config.toml
arch = "dit"
model = "class-conditioned image flow-matching model"
dataset = "photos of plants and fungi (iNaturalist)"
train_examples = 22605
image_size = 32
horizontal_flip = true
conditioning = "class"
objective = "flow_matching"
cond_dim = 128
targets = ["class"]
num_classes = 11
cond_dropout = 0.2
logit_normal_time = true
norm = "layernorm"
hidden_act = "quick_gelu"
mlp_ratio = 4
head_dim = 48
fused_qkv = true
qk_norm = false
inner_norm = false
moe = "expert_choice"
num_experts = 4
moe_every = 2
expert_mlp_ratio = 0.25
experts_per_token = 1
shared_expert = false
patch_size = [2, 2]
layers = 10
width = 160
positions = "learned"
optimizer = "soap"
beta2 = 0.95
learning_rate = 0.0034
beta1 = 0.95
shampoo_beta = 0.95
eps = 1e-08
precondition_frequency = 16
max_precond_dim = 1536
one_sided = true
adamw_lr_other_params = 0.0013
max_grad_norm = 5.0
gradient_centralization = true
ema_decay = 0.999
max_steps = 8800
batch_size = 384
epochs = 149.5
lr_schedule = "linear"
final_lr_fraction = 0
warmup_steps = 1760
weight_decay = 0.05
adamw_weight_decay_other_params = 0.05
Rows from block 7 of a small class-conditioned image flow-matching model, named by matrix and row number. Rows with one number within an expert belong to one neuron, the router's apart. Each number is 128 + 32 x the weight over its row's rms, rounded and kept within 0 to 255. All counts start at 0. Numbers have three digits each.
Before each expert's rows are labels from the 100 images, of 14848 (inputs lightly noised), where the router gives the expert most weight on average: "patch colour" is the nearest of a few named colours to the mean colour under the peak. Only what is clearly more common there than usual is listed. The data: photos of plants and fungi (iNaturalist).
# router: router (model.blocks.7.mlp.router.weight, 4x160, trained with AdamW), inputs 40-79
# up: expert up (model.blocks.7.mlp.up, 4x32x160), inputs 40-79
# down: expert down (model.blocks.7.mlp.down, 4x160x32, transposed), outputs 40-79

# expert 1
patch colour: black
router.1:160120096137104105096117035163139080121082177122165156094124107130101084140065131093119169110124175150128129160128099158
up.25:137141118078126128103125087121197135086155161130072128144123074171124081116097107082157184133176131131166087101144163190
down.25:149108103096094120159093124149096175116164113173147139097167103193087157088101103138096062098124204244112143068117101117
up.26:147155121147103060089132038146156107102126156152150137109117100094122115146081109049153199153152156105175142120114129162
down.26:130133125136094167128121094153175135133100119124136107045147101147109108058077119088181138152104135119092061134152137126
up.27:111135117078169147153174114151126100140135159140131150096136078186135141083089136119089163013150125113103077137063146122
down.27:162078078129056127152076143129104095145127135143126136142153147058125150145140103120154140151121117149147156127130120154
up.28:118095167148149121111105135167125101138133138181171113113090119126131094079176179137081149145067076094142134074158130137
down.28:158152130187143163120168147126099090143105102219099112099098110053176120122105139148156110089124179140072169128154117115
up.29:138072143184141109114161153141177099092122167090139106155159066108106116094105084097104198109193124081129056120122098155
down.29:107117154092158118123122131108154105106163134131123129183132142199125135141149120074088072141148099127154139149154104161
up.30:129133137107123148100138139076145142152086170154111096087156129074090104148128209067134163180124146074073094112165129122
down.30:099063136160185117133100139188093126126182174130108147166080133130157117156129135127100140102161202143121143125132120114
up.31:156138131139139063116098107202143113094124151084127152151177109158035083210076115107185136156100114122203099098169136158
down.31:131131128164200117114170096109118126124032071067146139152155159142031131076096119089076089171108073119119167147186165136

# expert 2
patch colour: grey
router.2:089083053108173156117126163123141142173094143133146114110069135087144120117168085116118166141166124099087108149130181054
up.25:081097119164165132093120146104132083135149164141119155092121088125110108122139162134111153148117096090084096203096187137
down.25:178138165100105157095121118116151146118141070133145150126117089108088108111159132167144112135144084125162167041139114157
up.26:180172072159136134106122049137160135109131144162173139158113081083152103086096104138105167170132164111131155120132120143
down.26:062071155160081117146116050105149140156088173147152077091125142126163124092068117162161132149146112139073122104113129118
up.27:128118098139168149080135109154140095125171106085119138096230154109102089102117192141119133122131094133139100187128168137
down.27:115136162144193141082116093150136117186134078182122102134085089146121113135144101146113124136150117161158139095175096091
up.28:107119096114174051160051107174159134111172158196166164124131086151061127114088183160088133156140134125127101142088123150
down.28:092136196072076205133140123139116177125121102038167120147153102125036104150124126162056127099086114112149128121057137113
up.29:125146185145150094163087127119158127115158163137186112147112102165146095147132128136093162122171058099109144128055115153
down.29:120054128163050088181148070136141097115081103156120088086161083171184110113140126142130063187167160146131156138110075086
up.30:104163126119139073135088104190155102097163161167151159142161148035120069122113139172122151160130078093174136165125116152
down.30:150107084136182156112093146098081151118101172083119122136133122102169172122121180157112139123128126150107193148099182120
up.31:104150119155065098100141093137156088144127097112069122017131086085130099082106095135122126109150169163163101108126190160
down.31:156104097072114122159131123166135091103206096113126116150110144157117119199147115125130093114168138178149137086115108167

# expert 3
patch colour: pink
router.3:109104106058148124126156151146100132108082149155109198139153140087052118149140154156104116103152164128165109108106104073
up.25:115135167099118070139138109146145175137151153099065051123178103117113136158128159146141172170145089114138091140104143147
down.25:112124176120146094149137103114181126135154180063131132074208126005190118154114085102072111132107138121125120141141097148
up.26:104115128168122077136130141124169124125152144111148144123140114157077070113123122118105162156227108054093113140105127177
down.26:114087119190043151133147115156177122128124121162125138116152118082101126111103112064157130131140138139111103165128124111
up.27:111148133101137137156131112115161116106131119181075080098105062188116166137099117096116118150178160143094109085110154142
down.27:101147158152111097137099084124146098174195104187098108108134103136135143083104123140143107142136081122072133102184085137
up.28:100127132115162078086095101111161063097147089129155082089114130162195124072098135150112146118173075102075110139121129160
down.28:125158158056144169121134121144085156123056172101142155110121130180073105191108155169083089088159142132119153079083125072
up.29:126180090058127138080099112120152192092117118132082081124110113085162171130109157136117173155116177146115127174105150168
down.29:110118054172124136155168154095114164095158116103116071085139141097165120091147106044136113181070088111132118207156100167
up.30:096127155095142125115087119184140132090085156122115050113108079155114067101080154068121147107150137140093111126124143159
down.30:141096141123122122146123138117083133128192115124145090164121102107148123085165198113142143112209143119165166109136118103
up.31:157131152084148119118042113127110111009106121192150115117216113154122131076125223104147133128158137099109114149118160134
down.31:107130174140160134149191146114091115124130115141126162184116093182146113147086187169097090080167211142104172151095177082