A small class-conditioned image flow-matching model, trained from scratch: num experts 4, patch size [2, 2].
Rows from block 4, named by matrix and row number. Rows with one number belong to one attention dimension. Each number is 500 + 50 x the weight over its row's rms, rounded and kept within 0 to 999. All counts start at 0. Numbers have three digits each. After the name is the row's rms in percent of the matrix's.
# v: attention query, key and value (stacked) (model.blocks.4.attn.qkv.weight, 432x160, the v third), inputs 108-159
# proj: attention output (model.blocks.4.attn.proj.weight, 160x144, transposed), outputs 108-159
v.88 093:536524475546503600477568503511472467440455411508496550464542588457479589479551400517496500486489510436393568559450455534478527521467500567517561505499496424
proj.88 094:552523524507443521524404475481437490488512403564488458496497497574557493534439477458413547409513475449520496480565599485494514487464486424633550466518532564
v.89 101:563587581456504495528468533573514482520433502534522489532483481572486410435560529478456535536512486520508493474506480511569523558573484333456488442479462417
proj.89 107:550455518516444511548493572529478502466534525522604539492452511427578496505467549473545476420513552489561452553486599449538498532508388530458515461505469561
v.90 128:525515495583524533439477498598487480598475518427416540466573600583468499477515633522466479495460515401538616518526487500430453463451483507480545526558507532
proj.90 135:410540537533523522521534474492495476510419573464432404475520488455481487529466512509488517484497515464523460585541524594484540468367486465453537529465446615
v.91 113:519551583420528568390434472444543511506464433477554546522416410535563489480577584486530507499500442556572449372527527432484524448531494533525515481470502500
proj.91 119:495492518461594570450482464493485478502570554548548560526496549462426495523506528488523593564513443480472518508512536494475511479600524546498498454468449528
v.92 110:447521365456487622466533489484474430515405501457558517500427526521469534502424532451510427498458490505599561454472506446529467532437480606388491406519532514
proj.92 110:522565426486434484468450515484547500528498550460581573509494466444517552533656488498511513496521491522450460521489458500441483497447579469483507554423542449
v.93 103:428595501493463452527512495494544547483388498585561462479573512422439597489406425485477479495447458509541541513491541436513493426584523476486458553503492429
proj.93 102:559483515482436461560420553488530536524518470451574479482465486467464543560539491495511498548515624532466524485464440454435476482530482526482578570397441429
v.94 124:548538458553487557378561473497492524561521420504524503456581551456427546442558388493578462521503491518494447526443490458493493524503510446436453485524496437
proj.94 136:481483562540439486550516459473491505514482448470558505491525386533476516509564491535515539515487598464565484467498538488481540561532604525489592483441473509
v.95 092:493569439450488595598457491451508499581485424473508522492536488590460482540383463522469574494510566498465457478467468624621556445417562399415535533584508420
proj.95 096:452478411450464527560485479528530465496628450536551511501458571466496469473514502521435407479464464515510546549492523573515477454587552471463549524527539534
v.96 078:508523579529446507398519488538441521482477513444384484480571531488418453479432478483399506498516469543538555501448548371493518504642504429592463519422501582
proj.96 078:457453541522451471517551441530492491451495416508527456466452423460555451344549513475407438533541563464433488523477536495564503527549459499607492468564525404
v.97 082:557455489509527494489469493505598521450468525512523505482558493499519518489504492487537491502583444557471423431514521488539514595543458626531546476482424642
proj.97 087:444525601517539416441505508545523471532442519480492502506528452504449424505549556502426433557490454579531460502516551627512533512549474597384485475562527432
v.98 095:586474516469530496563471496508555533492458426493569528538563521520516451523438474462527499490492499525540396476488498475536530580573474527468555432553532673
proj.98 091:552501534482526434508487509546560439532525514445499511468457435559532531539554435483440363532476520553456529511504540488487509490564525533384477489612536339
v.99 099:560467461493536422435410498487401509465621534409596517538459483563606497489468528523545451503388469574528471529548503464467451440524491506477511530496519539
proj.99 095:493513510457523527565494545474507495542467540543404620488536555574607482582405519566449526431506519586408537412487480474493528413536535472536389442485462457
v.100 104:408484555438514543465553519377390503496506548581482565494572501407453531447527393457559497479582403487578463542452494485408559532534493415534491397441500504
proj.100 098:430468574511556511518499592512434507421548549433566371509511468492444502412555483502443491506517511552452517499470553526465504549433404529675491484627521479
v.101 087:473484543538507484442492504483498533611539500479433345474487564528538500509550586541504461478553459565445542573461501458494439469449501582566537508418584523
proj.101 085:466443500530466449553448484559470552522467417559497509480454445514424548485502536526405485533495452461604441594527404579438496526516469498499488468484512551
v.102 083:406505398477527476527466452547461590577478375535520484493470473560590461506441533497531513528535509475553524544484466509435421487532452385475614561503519514
proj.102 082:498484448504508456477482339564498567480545512610447516485467415541472561484460560569583547514486440442671488534484466490475489545503560522540503492494496488
v.103 102:631464529524551616469587487531495453547480451598504515487439527547483425522455456546483465502465468375584554451451521527493575475440509516451486592527491383
proj.103 108:405554446497581490447487465505618451572512544401453436477518446484514511468479404434500542529473479531475503443465498460514397431475558495586599541526454549
v.104 092:539487593523523517420481513468573464530503504515475475453474559420490476546609456593488552509492494506468555501595534511477571536505484539510409532462504517
proj.104 103:502499499452540457469522487467478503509531404500556559543518481479532514509513479419519390466508552385524429418568441447506448421487524523404360459527487541
v.105 081:528447557526523482545459491474502537474411495560527538529415556510557481485528462495542531560576468516507545438512562486500490620576483467513472511453424544
proj.105 075:458536578493502469440474487568529473517554412516572481536565541432501517554492505473586501540467579597498456470495529508515493538508530577412512496445541534
v.106 078:496555474466523464498475470466400531565447524550545403496595447447536458585513519504569500548432469580540492483497481508511570503408423488388506469530578533
proj.106 074:523414455444495477580448472467412504501512470539465546532521448529487482514479527459487412490494432473588484456471447381546507506426463521420530503618445509
v.107 087:416475455490503507537484473480510545465552345528445501505554510492452519475492489525604577522426488508488443475522492466488426568533444522554544448428484478
proj.107 094:546466439516492482474509457532557516449437451501453438508569499560606461498436386531441505488524492536425567535542360460466504518527501504630415510587533489
v.108 114:478457482462502486452491499439566498501495539440629522593526529524581531482538516456622463483485484495448451424566465509562433446561453538516524438565532492
proj.108 095:443432506419449459572475584425493487497648543522443598529521519479582543530500487477525510532494479447581557534496513523517610508527488511424430436543464497
v.109 109:500464493510505437473466517480549529530516507547526445484456453509538451472514426483521536469440541540494568434528505517569384495482501497562530499432496405
proj.109 094:494553416489536461506522574452545502602466498555454515543449500466471469565399492483533442484510498480589439436546420631515492499453527517509495444347485518
v.110 112:499563551517440453506520503510475477353492577436486505537494479617504474490424437492579572511558501467554564526496442481451438505596513479462514501468539456
proj.110 104:547530482509378479446483449469540542468546538498493561510496483474510473497432435536592528403478575585468469455428567392520493453532452478463409462484445447
v.111 084:477440516457493438521497509534463497462530512494505514491661503480510596478518393518449503532441487524441406616507500501453551515500494505527487599484418496
proj.111 082:484459560490549475575505535452467458523383483450503539541635545573546397472472467547452614478526530449478587399558506494477519454485497545522489522451521378
v.112 091:456405567481503503531554467488483462449494552553490584502425506441535618513584470538568523509513543556459463317467507614492502482510447394499427468491544386
proj.112 083:440566547539515539449466482476482493554492561561496539487522456482473509471492463521533419567498427502550502537538496582491522568415505524515559468441445549